A small image denoising autoencoder, trained from scratch: encoder widths [80, 160, 320], decoder widths [64, 128, 256, 256].
Rows from block 5 of the encoder, named by matrix and row number. Rows with one number belong to one neuron. Each number is 128 + 32 x the weight over its row's rms, rounded and kept within 0 to 255. All counts start at 0. Numbers have three digits each. After the name is the row's rms in percent of the matrix's.
# fc1: MLP up (encoder.blocks.5.mlp.fc1.weight, 960x160), inputs 0-79
# fc2: MLP down (encoder.blocks.5.mlp.fc2.weight, 160x960, transposed), outputs 0-79
fc1.148 049:128118156232122116139182098163063086093147147083139166122131143081138154165143108108164078128093124095140158150139113098126148180133114145072152171100144139181074139113145110096158081145105161127102128122148117101120127153149162160113157111
fc2.148 051:167114203169107121151145142172128143151160158111115199104179141111147141150103178103132117113132130129157104130157118098119152177132148150056122164139124121136089128123139106133132071130154149143084109120177118051144125179115136118128123133
fc1.149 080:115087141152090138128111125118131168118159147131157119147106153084123130107147106150122111135172113119152085097090165094174141123103109104088173068140156137089173132116131112206142166173138134167078110121075119110121143109112134168104095082
fc2.149 081:126165145104181163143132155132148126095120070130110117109109098112134095166135169124139142156064157160118176149129089148116134134160156084158133181160122080174134087146151152035141113078134123077171137103154128145140135138164116105165175127
fc1.150 097:128072119169125213142108159134147090054072144189088134111169122131080201115126133157141118168115177114118117130139127145093119103125137096178131155150140158170173156138126151139126124140149100118154163107130127105124084090065108132189167139
fc2.150 107:145157113112147077121180101109113153185144150047165126120132100090147078156153124122123139095105124211125128121112120077173127156161064171082080090085142145081112112118155130146139130115108115112089086075117129164143175155194158144084152103
fc1.151 076:137132160053121136172121142121067153109094119135115181098155148131110103094071163116139133141130110158122173187123151112184085106161075142138080125139099161162135135167114168118103102105070164145096112067106102156152128137091158088156087154
fc2.151 075:068103096190119134078139147159154124124153120155122079125127118115173168115149096114148110125130167118102060060129082123084117136120195149118187143114145114138163116095144089147161175181197117093112142178122130118120111119179078168065165096
fc1.152 057:120133156076162137097215110142104148130155161111155153074192086161055126135175099132072137067150177143066147110064131103146097189101113143159137177147121153148118127152086100109127129120127131122193134147076115127052117129086136196126105163
fc2.152 079:168152183147106089144093137151094127108077117137090166088118157172155165109137092125127077093117155146126107111158072127212104103115120113157149110177135115086134090085070159118121082121119096111125068110139114133176102161104118186117151082
fc1.153 063:110156138099114134072201145132115077120071144179131148118101144099144112107135102126181114130088142155139144122134133184120067103080091091112098141125149080107114106134143115180151122143116138193113121111120104142159083114095117137089137142
fc2.153 066:111154136091128152129169132131107071149112110147137140106095167156072155170106147158205093131050150104094107111156095121152098074101110081161101106140132076143139115096160143116111094114132118146146102081079125159155134128117105166079134131
fc1.154 108:138116109064125146117138183134130086120158140131167142168190136142130125085103106098179150245087086134142081126162119163089158112123098174144126115097096165070148179156115144134162164107106101149125125111107102130067114127120094154150129096
fc2.154 114:095130150186141097146134101132122167146105123132091111104076138111107131170171153166062088059161173130101167138078135136169114150142152064108132139147155105188133073104151116152095125151161125113097119153181155144182128134142175125091119171
fc1.155 105:081088158141053091136191140108089122066119113160107157104129126136121113177119139122180171149145106165151102115158134095168111132081089152135186132135135147150149097041161099138099163145202087103148083175077094083124136117144093123147105098
fc2.155 103:165129122124211152110056084147165151207152133116168123141156127097147148093136154127109079113094137095127125130104119139066137076180151097116107136125105109119093165206098155112152069129092123147125169086190168157125099166090158119169150167
fc1.156 138:156152162105113120118148150126148191143154085093094120136130110093103119130066137082128144098114075174144117112127152104127169184130136175125114107130148098107123168096114070119117177094107050177089142157054154079174131116130135101122114145
fc2.156 122:096098091154133185107146158132036117100103109159137112137126098185163166133156142172158148177077134125132129097169128107125145075088131112139164116144086166114132075147143077111150059141183175100170152139195098171132155148196122128099092128
fc1.157 148:163115121200079176098199129067146097100106123044070078131100157117125145115103152101163157131142100172111097139130147102185110097161163078131122127162103155166137145113158119165183147128157161176140143116167108160092119123182161125147150107
fc2.157 163:136128136144165151112125158081111126142104179093054101068135106067107108058135132148181082121169137162107102140121125089144135106123098126136190184114068109122102104141140103202126101176149135129125087111194135183193100159131158158179180079
fc1.158 087:147189076125149077085090109142131150115104140065130132099126114147149158203119180153145117108160069147075115076161112080133114117230123122090152118147172106133133149119162122117122138162101106176202131222128120051093130154083128134157163123
fc2.158 093:119159108128177061098091108152136156120102166078139135070150101144123127223119193157136115100141082170083117114156115049116131116204110144109159134121160100146148158116149097112137166150145132157189155208083159049093160133108136121158144166
fc1.159 081:123136147144166162157112140099115108098099086140082146103082156068144085109163076101111118133151137139034187105139090125150139128126146100068110143142120114152169164157111166070109139125120143111114126052133087126131151088144126135130148093
fc2.159 092:134103089114132174132149089143144126141125155168115132088120196090154113073098158178084070108126088152050149118122087104130065119104127096122179133085098148206102066152183185124155119115146134159124074116160167142158144193144152154174136156
fc1.160 082:115102098169121078136186119098068126170102111082133109119133152128198049124178144124102115130139124125107065124162102112087113153133115118145096167104124137090117097144162082139090155148144066124106132121125177134179109161145135048139156118
fc2.160 100:163170112135116136120115127173149120091160163117158137110169107128159134110166169131140202141089112151182125113114188161102137158123178148196136115166127173081092172083156199098182073141130135135169141112045136126172144104068167120106118106
fc1.161 107:111139135107121099144104091100159148151161102172101132162160139143166134110155083141083156134064088171169128126123079115094147100157083117089094171091106126164121044067119101158101146138094141152127022138183078144139112103135177120125132137
fc2.161 107:136116164116172145092131131132090164126095164101190127111135153126073121150082157124122115119178155113114144130136166122187107195113198121133184103203148127134121214154145116104126106107179117095171255095053133121102151139069080144134139118
fc1.162 095:090113131176107127126201127161158096173087126059142115183197125124083035124050115159116136129173149105107083165095125124121104159122124084117128135123131089136141167041121177064120125127182147124116103155202103114127134177162116121177107159
fc2.162 089:117119069119110110109123130169156161131123093074162097192155101140114113120107104104114116159138102110071132189160107102127130140073106127107133157091175076128141188078151175100178094163183101149138141090141082128127113159080149169127059147
fc1.163 067:157127125134145109090104157106143134168160156165144162133124162129108154089131103140143152125107117092082123099112124190091094178135114178135117151161126123177130090125161128143062176091074046191107140115087118108150088133069168131144117162
fc2.163 063:121167119097129110077100132141116127176146165124164141157060086139189135113141115117125110143113105095103099180119175125127158123167098096176119119105079148109082196143119130136141082112206130099037121125214154123162145077072145132090137063
fc1.164 056:111103156127158148178127101101169121170088125132152144088104167130147114069161127173155137121190178138117147136176099123125115160117141191143064119114097133070088123131125166110105165096172188061074164086104175143159126128076148092155146134
fc2.164 058:168118142161110063114151113091193133139152094107082178079093124104140160150157143130139147079158117134137208095124122075136132094140077134099123140104079119108150104162143160159137147118183166100121098114115153082089127108141169188161135089
fc1.165 055:162202140084124189108127120176142115127181149084128161151110163157115100145176114163140107111098186133050139124091123119078158131068139100118090129130169116191150147146144077150122094179152115111127160064109136119157131105166097112125119179
fc2.165 056:161164159055169119123116219076180126157129120171033117151111110157200148153133097136159082208145130075128091103145133080092163122178127145109139168114130110136126143112166116197126104144163148092168062152075154161120125185110152166149098125
fc1.166 101:188121088105113084214103136116140104119129096099120120092116120065136113089154100098099077131175056120186113130089132115119148113098131128119125109044110119127101135107078093063122063074074174075051125087095143120134143110138132081105108118
fc2.166 088:073119141188166120087171115104097155120153131111156094074146154148115138116101104146120134178140173180146141099170059120094129150162129173154169140170131163131070107132149109221137125163151096135205151136121098148127106074141116143145115082
fc1.167 101:135172111100090111136164136149138155129184102118103165164152120147119153182132126149105123147132150150176126147120095031133079128111077177087090146160106158190094120211105104153096111148093156094137110066147094200122122136138125110121113127
fc2.167 102:148122088115133120107143161153154151135174053119082180124163173103110168112121117147086108113144170137179123147130073096118069110077052115120108164154163166199118112149178153191084102104101117114122114081151103157126113155150139135117135088
fc1.168 059:160118132135111081081104106122167161124132092146139092110130175141114140102138147184162127163174158135156175090133083080079108079119092121147112169112091089152090149145121091104185133126166169169165132174139118142111185099146183166116118170
fc2.168 061:201113105141161117074122104162160139111149059144135143119151190134127131092139207128155111119129170114121138134122110076078122107120089107146154137111125085165056146140151121068173123104114124137180115133134144153114178099092133168128148144
fc1.169 116:104076119109126094097203112125144124138153126107137176160087159155105066100059167133057127134096139145109092137142098107143127101150083125138138188191073108170127192090131112137144095103115130158145116095145129188136145126209130154212105095
fc2.169 122:102152114127114148114085111136104178138129074130127142117155053104109096213117138128130134120119127118162170101190157146128102193100174142062116136064206153094109094134132160110152157132095170161144111168117081129137139137119100098154134155
fc1.170 089:068123189139149118134111147071158134166036152154154054116137172125140121091132148159093142124128158112114136134151093085155114125095137112184156091143116166091150128153141108097193085140121144101144148105142128146116159122120108138154157188
fc2.170 086:116104147107121129121117166142141151141117150133083093119098173208161157119127189160123108203084148120099166127166109132167106123105145115152141161112131140119087127126164106124153128115159149124078153175208225173132179169092129146134071123
fc1.171 060:168103134143134094178137167131061071096105162127111123110179132175132086134074085123156094142162145125160157155109107096124094165159196128143123137107155162099114175144137166176189153101123120068142162136116126147101131128101101121117151134
fc2.171 072:090079122117121076137104155165101111122092151118107088087161119122158112139088134146133130129168153130117125139136061120079063160166115163126129103079107103089102097113172115192129112066157107062092120166186146152097090093093055104108156073
fc1.172 085:102084156073142172098086161162148147134160117085125125174140112053117096155072068113154177087138132123132120113107134148138159153093123149140160121139137090128174130131057069120139099157137149169137124144095130116091121080153143092104114117
fc2.172 085:109097161087157188067097163143185145120146133069101135175115139068096139173069060088149183089154112076113148125125136155136141137114146118116144139152157102136230129129109083108137108168137102156142106147065090146087104091128133115151115116
fc1.173 134:107151127107096123187123121168131128106109144130142132169093086152136165106130156152121122133070112107180078169087112151126151132160096126151139126130133179140096114083153086125124162206085080098102149140132108184171172124109159141112132104
fc2.173 134:150179160122122121153178113141102129089112163122153076150104097145139174123131147126112145165094143105173088117085083127084190148152105145126101110112117180144089128086127089100118144178067074105113160134113100173152180073113144162114150096
fc1.174 073:144115124163123108134143161155139052155163133136116104139130132076127127085121129152115193112136099143116169095164127169059147150188160082153133086082111102146131091186055135214139104119130115153074093156146126108044112104146150109130161106
fc2.174 083:161191153150180124149201164123132101116104135111131162159155150171102130167103107151123139125050148079156080108091173047088129118168142117168086111143169166152124123095104161109124120136049143101195073123145099113149104163102106133105114148
fc1.175 130:174106104131099105123173112123081088136108125173114135104130048151160140119136144120109063095085131150123163098087119110157146061095186162123136141130099120107155153133109170096175153118086143123135049122121097104124122169186074175113091099
fc2.175 134:197090102142130127126162134111109100136086126178109143115144065120150139141119144126102065111081129153142121093118128097182139040085191141145128126132112131116143186138139146099160163114106145113123075109087098104128135170189117177120096122
fc1.176 150:188092100147132144069101109205096107120087220159120103102090097142189152114113121112124165133082095133214095155114127102175180138110091095120105105110097164112131115120074135101139148176118115121148166088108090146074104148087118107061164132
fc2.176 126:153123124115128104082148134118143078162099206169072127093093112121143117058135144092137171125167145157130063192042140115144194120081126150145117101105110109141116093128083108148098120151114150150157163098141174131078088119111159125085201127
fc1.177 203:103143163103103098182223088072098140150082156095175035145130150145124108144097131100127103106155080117132175112177141068142105164088139138160088126117099098083172127142084174163145126161088131132169140153117165157143141202140088153103162118
fc2.177 155:130116134118075086176116053120128161173164110135189107105082127086113077127106119139117131055204080079133175147159164134109133152137126122105065133124070117107179131135075131183070151109141141115166102128094156054142078123129110140104154127
fc1.178 140:083131108173094110116086118112143151119118079157081144135072171157157173096116096083114078103109130084100136116108133114187181195137106114178139134142140142131133188106088195162148196085079162170138148143151154105154106128170113178105113111
fc2.178 130:068134104180068155122108136139136125081084093142089146139066182156132147108087120111108074127073098109125116099141139138152148224131127134177134151172129105171135100106080186119185209072092126200116121150148189127170102156119119151097098123
fc1.179 059:101030133096140171134192120148188176157118105116229140140167145127107168160115088169084122123127131051167090139069091130138109112143104147108166142141068127124109136169146103166146165154046158141128104168126106105144138172120104121134144097
fc2.179 066:127216150101133132082154126158099155142099161138132143160115149130096112143137086115157108160097115128160149102133088066142146148159101179097101174178137180060088177113074129095134123147122095184133128113141129095087194086140102118099132112
fc1.180 052:078121088153098196073103137109123197099096123109135159117132183125138051122186178117150152093095122162127138103109205131146093125091125142124128072110083133165129130137132121135162166099152130116200155123065094133119098100131113163127138118
fc2.180 055:150156161130087035183126121178128069155131130127152119168106114132104172097092066123114085181128136115165109132129115133132140156125134101122138168158176150089110103128123106079082073172152137141089110108186198123188147168154147145122068157
fc1.181 079:124074113139142142110175128129132193076101146126153220167106120127111112134156135069109082128097040120113153090127145097156098113127147075142165133173193119108106101178108191091058138155137183094151096151128140115165119130057116097089138091
fc2.181 089:146077107128100127213141096162187134189143139197068133131144094072102079049115144113073121145172081143190071122172116128122104104138121120075144115085126151109185108122110108132097148126145107085162112168138129168138134192134122135103135137
fc1.182 049:143123099177188106220189164050193197116117106106174156138150148137098126192118089100091104143156110121115146107163187178091091186151144127131110136104131122148131109093081103127176127102150127130135196180152063186139102141133105140138131159
fc2.182 055:106149146117089135168137134093079092076100116093094139163077150124121099140088124180069152097130134035100090097162125172145142071147120114183184105122145076139160163092164103156124082130165165172132109124093084146166152125112103134146117126
fc1.183 078:058120130101114119128131172104132125109085118123088122121173152137033180156116157145166147162088117104156129065112112151178104060036114105038100117110166076114086096093146099161133129093089091103114122077101158100078153113121122156129133148
fc2.183 067:081139173100152115159104182183122121140096079128085156123129091153119124192157120146150129182088125087118180087113107119178191056116137155083120123138164098144109160095137099153111162090118096056089103116158133115133191146130101160137148128
fc1.184 065:149140071166126081157101199082130169128164137203139139138081140111197129113092096180072109111132100156108126084129173133129110127197139109129126110147125136131159134144130151161184118072138133215109127116153093110116071141091141093185126088
fc2.184 074:142158108176058084162097149093164141172111127135126129156134093119156141157093112155112076106075093153152087105134122122115156147141137130127110094151148081136068117146150132052171093113054120227097182152149108110144152183120131063164062104
fc1.185 129:101150122129146139113155110117090152131122146148164090156105122149129118173084118104117146112123122110156113149161154164134146152086183147171068156179165177197197123082124111084168153166104160138057116105117172114090090108110145159122097126
fc2.185 129:103158114154179129118131107156076100122111125136169092156100155151124130175115094076137123090122118120149082139124148154126121135075171139175054136178128181167172152078111139070159136169089171150080135076091141130100096106128116166147104132
fc1.186 067:154125088121084141128186153191187188109149043108207147196112086173202201121152164171130171109099124161158119091119085121061109143091148157159084120134141122149106087150108165074172151149081082127157197124162124143166141126179146126090138138
fc2.186 067:172131091119126105168145149188185125144137088098175123166187060145153203103159141147129154080107084105190147073084159133075145150116102091169070134125150117136130112138127127133141115117073082107129155127199084139174160129191148114107179105
fc1.187 099:127127134106062181107094136123138187104135087103150045109143095234107147091111092128123145129099148085091176098058056125126143066122122119114158095147118096109132108170093141124095070136119084126146104156145132137101116130141098124115076163
fc2.187 101:114129138126133116151136147159098098127156137167060078107055083059115156185098133109109127110131115104131098072180189133115130195135151099104074127129128190146121039098087114097136155109113113107201118137097134082107168164102100107116165101
fc1.188 139:114069110103155093129128121131064144087162071164115092150080181143194136141043130110128157122124140160110132125157129076119121206122126134129108139157123118063153086107137153186212114171086127134136107100126109137116130094132081091094125058
fc2.188 134:165195122166097178125134158129170105167097183099119171082153091115067113120225147123145123134148119082134163144061132174153129054139149128114140112123133165151105137160134109067056163103145128121143107175101174096117119149132185176157148174
fc1.189 141:059091117117148122180032067158184087105122178139095170121070153184177126186141164098096086143118122112121154154123129147112119129077090104106170205109142077115154075138142145096136164119164127098130090031166155174109119123105143156120121188
fc2.189 146:067092112087144113145050064161152075132144172095116166120049172124153101136123147091101089130133148107132115139093111146146123124087082066104150190111144102110141059117150146065110156118197109099133080036159139158131125144092093166106103176
fc1.190 070:122169151073163092135131136109138172150175082170166168099184111157171123122138119154092127125138135114160040181149117155112183093129117116174139109102134126146099168048165103130132123136109129091117108148136124141116164114096104131125079188
fc2.190 087:175218157063195083113125134143107149178165063160186148099164110157139147108123144115085160150098130135127075116133143166168194098108088110139157105104098136139117170134169132158152141123098127102129110155140120139114144090098133143140105167
fc1.191 053:161186110136151045158082142066073169124157110127162192173197143128079143137150103121127106079130086153149183132160184115159062133100101108126153252114129131117112098147127109106148123164093104149079050118123104117111125146099173180085114140
fc2.191 053:147118131097164101161067102081100116197127194072146120112194168119111115166123120116140141123118141169114142136109132016152089177091143128085116148106158151134120156109159160093090129158096148106031151179150139136149081160146165126076126137
fc1.192 103:128114153104118133161146155105112078120082116101193142121091175141131157116092184130120126097143113154151094126166137120132145130153093149138130063062120071069226116151140122146113134149135102162165169145130098170058084128136110059121187147
fc2.192 118:111119078106155125082095108126140161161169124159069108089150060095116107129162067134118124132096121103105139106094097112141111090115156110075128155152117185161024137100077107064126107101126142114082053082100148081152139127103114178113074084
fc1.193 119:155112128167183147049160107115143120171128102163119099124120154095131149087105129068146129144144162140162121104116173202117123123108115125170052089138167137107105144125144016173093122125138121140086112147142106076168140118141152105177125113
fc2.193 102:106158148149164125173100159110119141132160128058168071092180134132092172142143127139102121169093111122155112166120059065191167138144131118099146138116101149128093104168075160080114144078099126107153191120103142114082102092166100149182123115
fc1.194 169:166136131144126218107118110148121150120082187147125100118154110146158181083168122106090137122074145150114133120043152111143170100101127123182077145136147174098118088174094157087150145125128137150110108148150138062145143135134191125109093073
fc2.194 134:125113126116174090135147148124131091135122139126154171181119085172092090205042178124169144116155103124148078153203155129102111145156116165081144128111092082091133194140156077144122145115092178145139155149139139171139130152120033113172148165
fc1.195 090:150161108058093169115126141139120084124126159107066088132111162118131136145104099144155140107170124151114142096127125153171121103124078171120151132128135121123130102072145141147082131112089171135163165132129095100070101164213149153160180190
fc2.195 100:134141124059113176135133141152118111113129151110050100148104144112154148143111135135170146090169145138107128141120143134145109095112098148144155098136146113126120098105144140134092104120119134122199175135130078116073088151190130169164179171
fc1.196 112:136099119148165113132079118112127160100148157124133115140109145186129099139161180119100123140133187096184099159145080091155114152083151110097134171078113081134080162133144160120172097124169127098210182115132154176170078146133092088141171132
fc2.196 101:139141102071152097130102156082107119108184113129145121124104141195100097132166182138110164131098158096175080147150070096136162148125140158066161141094133100165097127129090127096121084125151107104161139136164134183161112181177129124098151138
fc1.197 105:137086135122158184101104120147086055110122144116097094106105088129115122182147156113087132167098128123179072167092204033151108140145122155108068122143128113133125208174109131102143089119117122106119062067085169141115114150105103171091105112
fc2.197 088:099162119146171173195126134151127079182125111152126137094144139145143113107119109047090118104155160151132117096075068190145111135134228098113125179195114152165182072122079144155109140118136118116207127085143173092112129192094133084146188044
fc1.198 145:150147078167144126111143098111122144105140137123116127125202110108017149126173151189067122127113104058144143107164142130110103087104054175126125172146147155070116128116121149088116097107156154094060112126112147156150138137098144154185089186
fc2.198 101:104106154114132123086188123080166098118091173146065129125100111092162170132143156124219151111154166168090128125085146132102190131107194113200148176058085119130117076087105141137126156131073082157099116124173178099123140129145152122130191091
fc1.199 106:134120154061069145122136114125132149162145117122090123104154159088081098081167177158103179168113106104122150119130127147125036106171120086094131122150114077151131093167123171066207149078180128113165091041124134176122109168107121092164165140
fc2.199 106:134136065177176148106125126126156098062091137140115131169134114160177154138146112102128055062161181135128129089152094163158128170124062123140167154127124141096161134073154079174048093143116074143102082193205121097107150117170144197082077101
fc1.200 101:128176144061072154126156091132101155156141148139133160064126141145171095141149116140175125122132129124146134139161103081106168155124092107078084103178118099159148123130200110092047135162120181140165130063096091135122158164129125149086151155
fc2.200 109:126167147067088171143128105130093156164123167149146174076114137196159132129148108125163156162153139144172121167163117098086169155124111141099088096160134122151164138148211147079090143168109185175177121120099087132151167138134113151103161138
fc1.201 065:099195130106083165088137161154159095135144143088127103140152119158112137104098085118117113102140106128098110048057109172187145113099149080131159134143131137117132170158123121136102083133145149095140167141193167114153108121087130169128155157
fc2.201 085:123083125113036077117113094102071112088142108097116134033143107124115133093118090109110109104110151138110157088124164139161093083114126109135089131122138181112107060125085150114111153137059094108065083186066141109088114103083088115142151064
fc1.202 069:170168123130110142129148135155136136140112110096132134169110120155124171106150102146090081088078114083199110153133081066109121137132130093093081119094076094172122067076192139094078128178165113100140102151126118071152156114102107069140083190
fc2.202 069:145108160060113109160120147146191076171071165099132082131131129154123135155104158145144126097127089101147141153114159135163082124166107120182145139064117129176091132129124077179110114108077158092122150066086160103148067169111117158099120147
fc1.203 053:129134162130103116157098122148128158144110088177076166175115113122173103162090165200080155122105136189105079116126171103117112071111085075145104099087076057101170156080155095108134108072146129120129138117168068210074072169149120140110103174
fc2.203 059:186114139151148123066122092160156119091181112075141101106143177143093116060134113098136053156118141093152172110116064100197167134192176161130148119162139172076103126169096146111162146157133166108090069097105112095195137153105128143110174146
fc1.204 107:127164148104161128151097088169140109126133141151113121167106119136193126170077162085123141177154111125108144100152130125110138145105140112135140162078115108159122073142096117146101118169080142151194091193150127087141107158143117122089103112
fc2.204 102:122143143103175089156124091123137098097127146156086122144113128145160143133088141095137137166169115121111113107106137113131132152118182084130106179121104102130147136104084127160109143159079146134205096231141159104125108137128085082132111095
fc1.205 139:105152131161172155085166135120120141155105133101099126084146158182141111141052153124099139078132074163185116155148108120159115094164069156144089118075154147130136175137055180125116081107088136130061124198188084094222130099149100110140088114
fc2.205 156:116148143203196158100186113130112158131120142101111128105162160180132117144066159143110123101152089147173092142162131138163108105185074147151103139070146133133168218143051168138132100081091145149050145180176114103207125120145102128170105120
fc1.206 074:123102134117132062152147159138116154123154069195091149101146149120115125115093100139160129084151181110115138125119108174113097091148139084137092154169071111149136137167061143165094143114097149113156082126119139142125168176106129151151167140
fc2.206 073:118116158134104108106142118139118153112152118181137127161149136078087132208102177127156128090201178169100141125143061162146124084208115085144118119069068128096167091119049101114090154067104086155139152141115093155135161142151186128143157100
fc1.207 071:126103172108089178129135128184097141072150158166110056100174114182117100175150132146112135151100116081077065182155065106085115114166081121145106098135149128146163118173106160117144133112124113112146090132104121100138150154140103114117143105
fc2.207 072:095171179128101094124110147121178078136091129139081132191159148101157117141096132182119144165090109166084149137086129195150117111109112123122111114150066073095112126134143154083162176195112108151076184107138144150158158168113127116152153150
fc1.208 134:168160096097100128163094108124150098097146163127184122174051149111145165096154186150116145124111135122142145104145143116108129165177140145114159078108139150112194215113119128126129142134166064128131144145096115142159116116105103110151090034
fc2.208 141:085081169150163140123142144134099151149115090118112120086165115142114095169098096120153106156169101146120149150111120132155103099091149121143123167140148107157061030140147127124143129146107191151151093139181149107112145138132154151099176199
fc1.209 055:158136148095153152163120115111106159127151194161155137148109189138162165102141146125119169174186150141175138128125097120046100139122121220193171169111118107165186141116125121144156176108171097172130069121086129096089089121159140162103111063
fc2.209 065:130194108112111192152108138137065175112168188151143102164140173146109139087168120136143179170157135153143141117142121128068134211125154183202151155155146125156124126132156107159167149146203113178150138135171122117088120149123112190079162099
fc1.210 072:126115124084073147045108108107165139105106073164124129177167181114151135198148094132164084159092169081093124136073099105077103134108114084113111185144157083082109104069173117156098195128111156128149088146114136118126185135109162152115124103
fc2.210 071:100141143098184087102155164105119121161111101134082080074166113171109109056165086114084181113110120191119116109108139132152163075152144221120132128135072130169139111112068158099147055099117145189098156149138126160073131060141129100149106162
fc1.211 101:100055207075113160111155110133130070166128147164169095134173129063127109088137161166130103182104123148135140090141083143135116140141141120066120130176094065078124127113104127113115240150161150096119162115139111101124084165104129148140081111
fc2.211 100:084073194069088118112135154107148059154114087151142081156164143087109110072153118129104070194138111143106148082162096157088098083141132119050140149192117060055139138128140148092132197153157146083123146102083116135111070124074109114156084122
fc1.212 126:154163107119120110102145170111120089170178121151108113128102114066097158164125156114140051133130157124135136130114131133146153127127085143100138138133094127204100173123087116155104145166100113100150167094104055068078144125123110130090075190
fc2.212 131:156151115118124107083140160131139111146180092132116139120113135063091158151140157116137040144120132124113151118116128137134164123148109133069148154131100151181093162138084118143099130152092142111126146087080076077073113121112143122073080170
fc1.213 074:160108119145083089085207114079148093117132131126116115162132150118137101087110073094083098100092065138105118126085129122091087141134144137082158138112100085042094086107085115118137103157150100093127133162105137075137154133134103162165067135
fc2.213 072:099161099106145151145082134153121130096159103120161075085132132122114114153089151115147144135172152134176076164126114181203138075113144089158068137118137137212091175138178143128138140063111222182115131094166105151092101110128128107113128065
fc1.214 094:133137154108096102077145111117085141077121127139171168161087049092134132175131087067128152124093161158125129123109122103149155090112111130146193112104132108175168112150130110241114145152148115118127124128046103138149175108131138166140155137
fc2.214 099:074116117148176166174092137122167111176117147120095074121161218134150136082128169169149094140133081149140142131131153119108106159160133139119079150132111159068130131117104185032146107117100121092121099149218161112099098152114100097139146136
fc1.215 080:088082097086112084105141162121065103088099152098075125067121036102120151126153076109102113120143133109106076122100081140135116098041110147108101066117110133115103105125100111162120162120148160123123094114144120143112131132118150073104150157
fc2.215 076:143147146126135139127068072147169164170121127154147126158156166151155127112108219143137088099109111153153143127133160093104092135195114092103147199144120070121146117134123138105128111110094097088173140174110107103099157135116065173106124071
fc1.216 069:165139129129165167133118135044114127120079115168084155137083062167123148158169116074101128062131092144141136126108142146107103066064128189092109133104118129082106132192136089126144173078097182080157127112133142163154169082093104067132110196
fc2.216 070:115128170123149068178136059182158137160132166115151097140176104083108098145136097108147124137149115150072132160106123142084204161150126121097083134135134160125113175168052134141134122195130134134127165125114134122124056107104185086108087154
fc1.217 109:127160114121052168087105084177032067108089124144123125140127141128104114110115135156138101140128131120082102172087144150087110185058103170092103098135136163188115114159131139081118143131157162102166090029108186131244169152133114088115121167
fc2.217 122:144084139110200094186130164093216187141151126130136134149113126114149163155149106069125151137154129118172174068153118075158150082165166110149138165107134137050143169106086097165143146107097113134124154227139080133034112102106118170131127085
fc1.218 073:090137136128117146072127122124040136127158153113174178112129137078110137097164155136165165100131124080138128099100158157128105163165136152122120120188119118155151050168160162107128157147115116091137139116154154128089125100073139126108092112
fc2.218 068:076168094084081081086072130107086130162143172100121144143142145104134141161170141103171092130147149093135121142128121105125102098164179182099121132140119143138140076103163127128161106098121156143107177122125166171095098110089162199080088108
fc1.219 111:140124127197102164094127137092135135158123088148130114147120102139161097128104119134208132126077102066111166141129188147138123138119151161176119094114137149082151110129119120181165120102209143121105074168132086147138140143155156136188086134
fc2.219 111:145140149035157108145116148107101155187137148088133134127164154133137149105169085108074075124185127161149071129106106127064105148113147154050113147186084084147085076154151120090104096151075117134148167105107166123139092117088081102147182098
fc1.220 164:144156128113120127151164106091109175125107161156179129144193135155109141149116147116138171128085132159087154082162184183180137108183165118105126074193162162130122104106143109142105162143095163176108104185166177048116160151108172124152100112
fc2.220 172:136088079143116133149113160126087154177161129086156114109099143144124155159134078153050108068104151067129116096116188137117122155105138100170137132163115152131174092079078119147114077102151083113173180096114108042109115118089174120137122144
fc1.221 131:126143144200146109117151040122100115120189109104122106120124128149140114088183173181108112087079169129082116134124105149050158118058168123165107119109139147095088149125130077112152183128116111105124127138134174162125122136156134110096126089
fc2.221 133:127153104037174098112092197111152151168097119111098142109131157127123142155095073048148178157160123119165139117137127093180113114182131140070147159189136130160153073127110114138093059155114163150133137117133095101142125139096133137126138152
fc1.222 125:124088105139158130101141127087110127158094123107138125162103067089134156117125148131101170123143124128074121141134100047176107195132160127131149097125098092177143111120133197152092109162144126120135085136178196163160086118114050107120127131
fc2.222 129:109089097110157124114155131108113134165080112116129110180115084108100153105128136125105149119132141116079155100141081040176091194121173123130129084131099095168127109119118201124107076189154131118138106140161181153166078148116067085121148113
fc1.223 145:118151098074115166176129124120142111106156169147154082190135145108023160145174163083148133145149123186113105145098052134106043144168151100119103140166120119122151073128134191123127132114144169096174161074145142132164152125081110086105153134
fc2.223 134:122105140114067163139125121183164134091122125153124146168127104086136083172126145132160110094113101147083103152109084147093099144076127107123131126139142072133140150063146164140152160051161171168162154096113127113116165171138158125123168118
fc1.224 114:158138115129145086084174109098133130157162184148085134088160158147031143149074159143106100148149103157129129121151144171101108163097079186108144123105160136095120105144133102063137135120090055149189103082159176095084088123178097103079169161
fc2.224 124:050089151094101182139092157140138081134084078118153108180080114115229120096198101091123154116120145084113128125073111076166177100172164088149121126129089124157103158091103128161146126113151168063085118176065058183169162131064138174151100105
fc1.225 067:128107198081103078191155125103139176123147134131153130196160084134152130142120153136103114138143115133100149112078134174118140132127119146156077170151188022128100110136141103126120119170150113064126164175084093156167167108127141082140146105
fc2.225 073:148146177088162036158130135137136183152145112124138109174119146112123114161117142148122137145127105122085171142095122179121146165150137165170048155109132032128117081130092107130136099178082088105122149168111084156107125096126185102129185101
fc1.226 047:162099082121125156194137156140089149142154081122157065118127108130172155167122159105129114094115115118118085103079157178122148108141118113116159095148117154162230169159057184077122162120171052136101113185132124118167145125134168121185128171
fc2.226 059:143121189101138117098163089124096165073155132146134177149124144133109120123095157137192120082098100050130118165148141123144088114156169146130082121135152127074126145105101093144075162127143132149105116169103081115136048120155154122114137068
fc1.227 062:106135165111104116130186167149134166133137118169122162174039113090144132143097125131131150155089134133069115128131108108155067127107167125192174123183143091119111140154113128103144094160124131084113122126124110107091132137134136129070129205
fc2.227 061:125090173116097098124150186115186125174141146188102161134131130102125113149114113108104122135149172116070149131131075099154092161117143161142189119125155097172101166168105129112140092194154106115160116177077096108087114135119114167140139156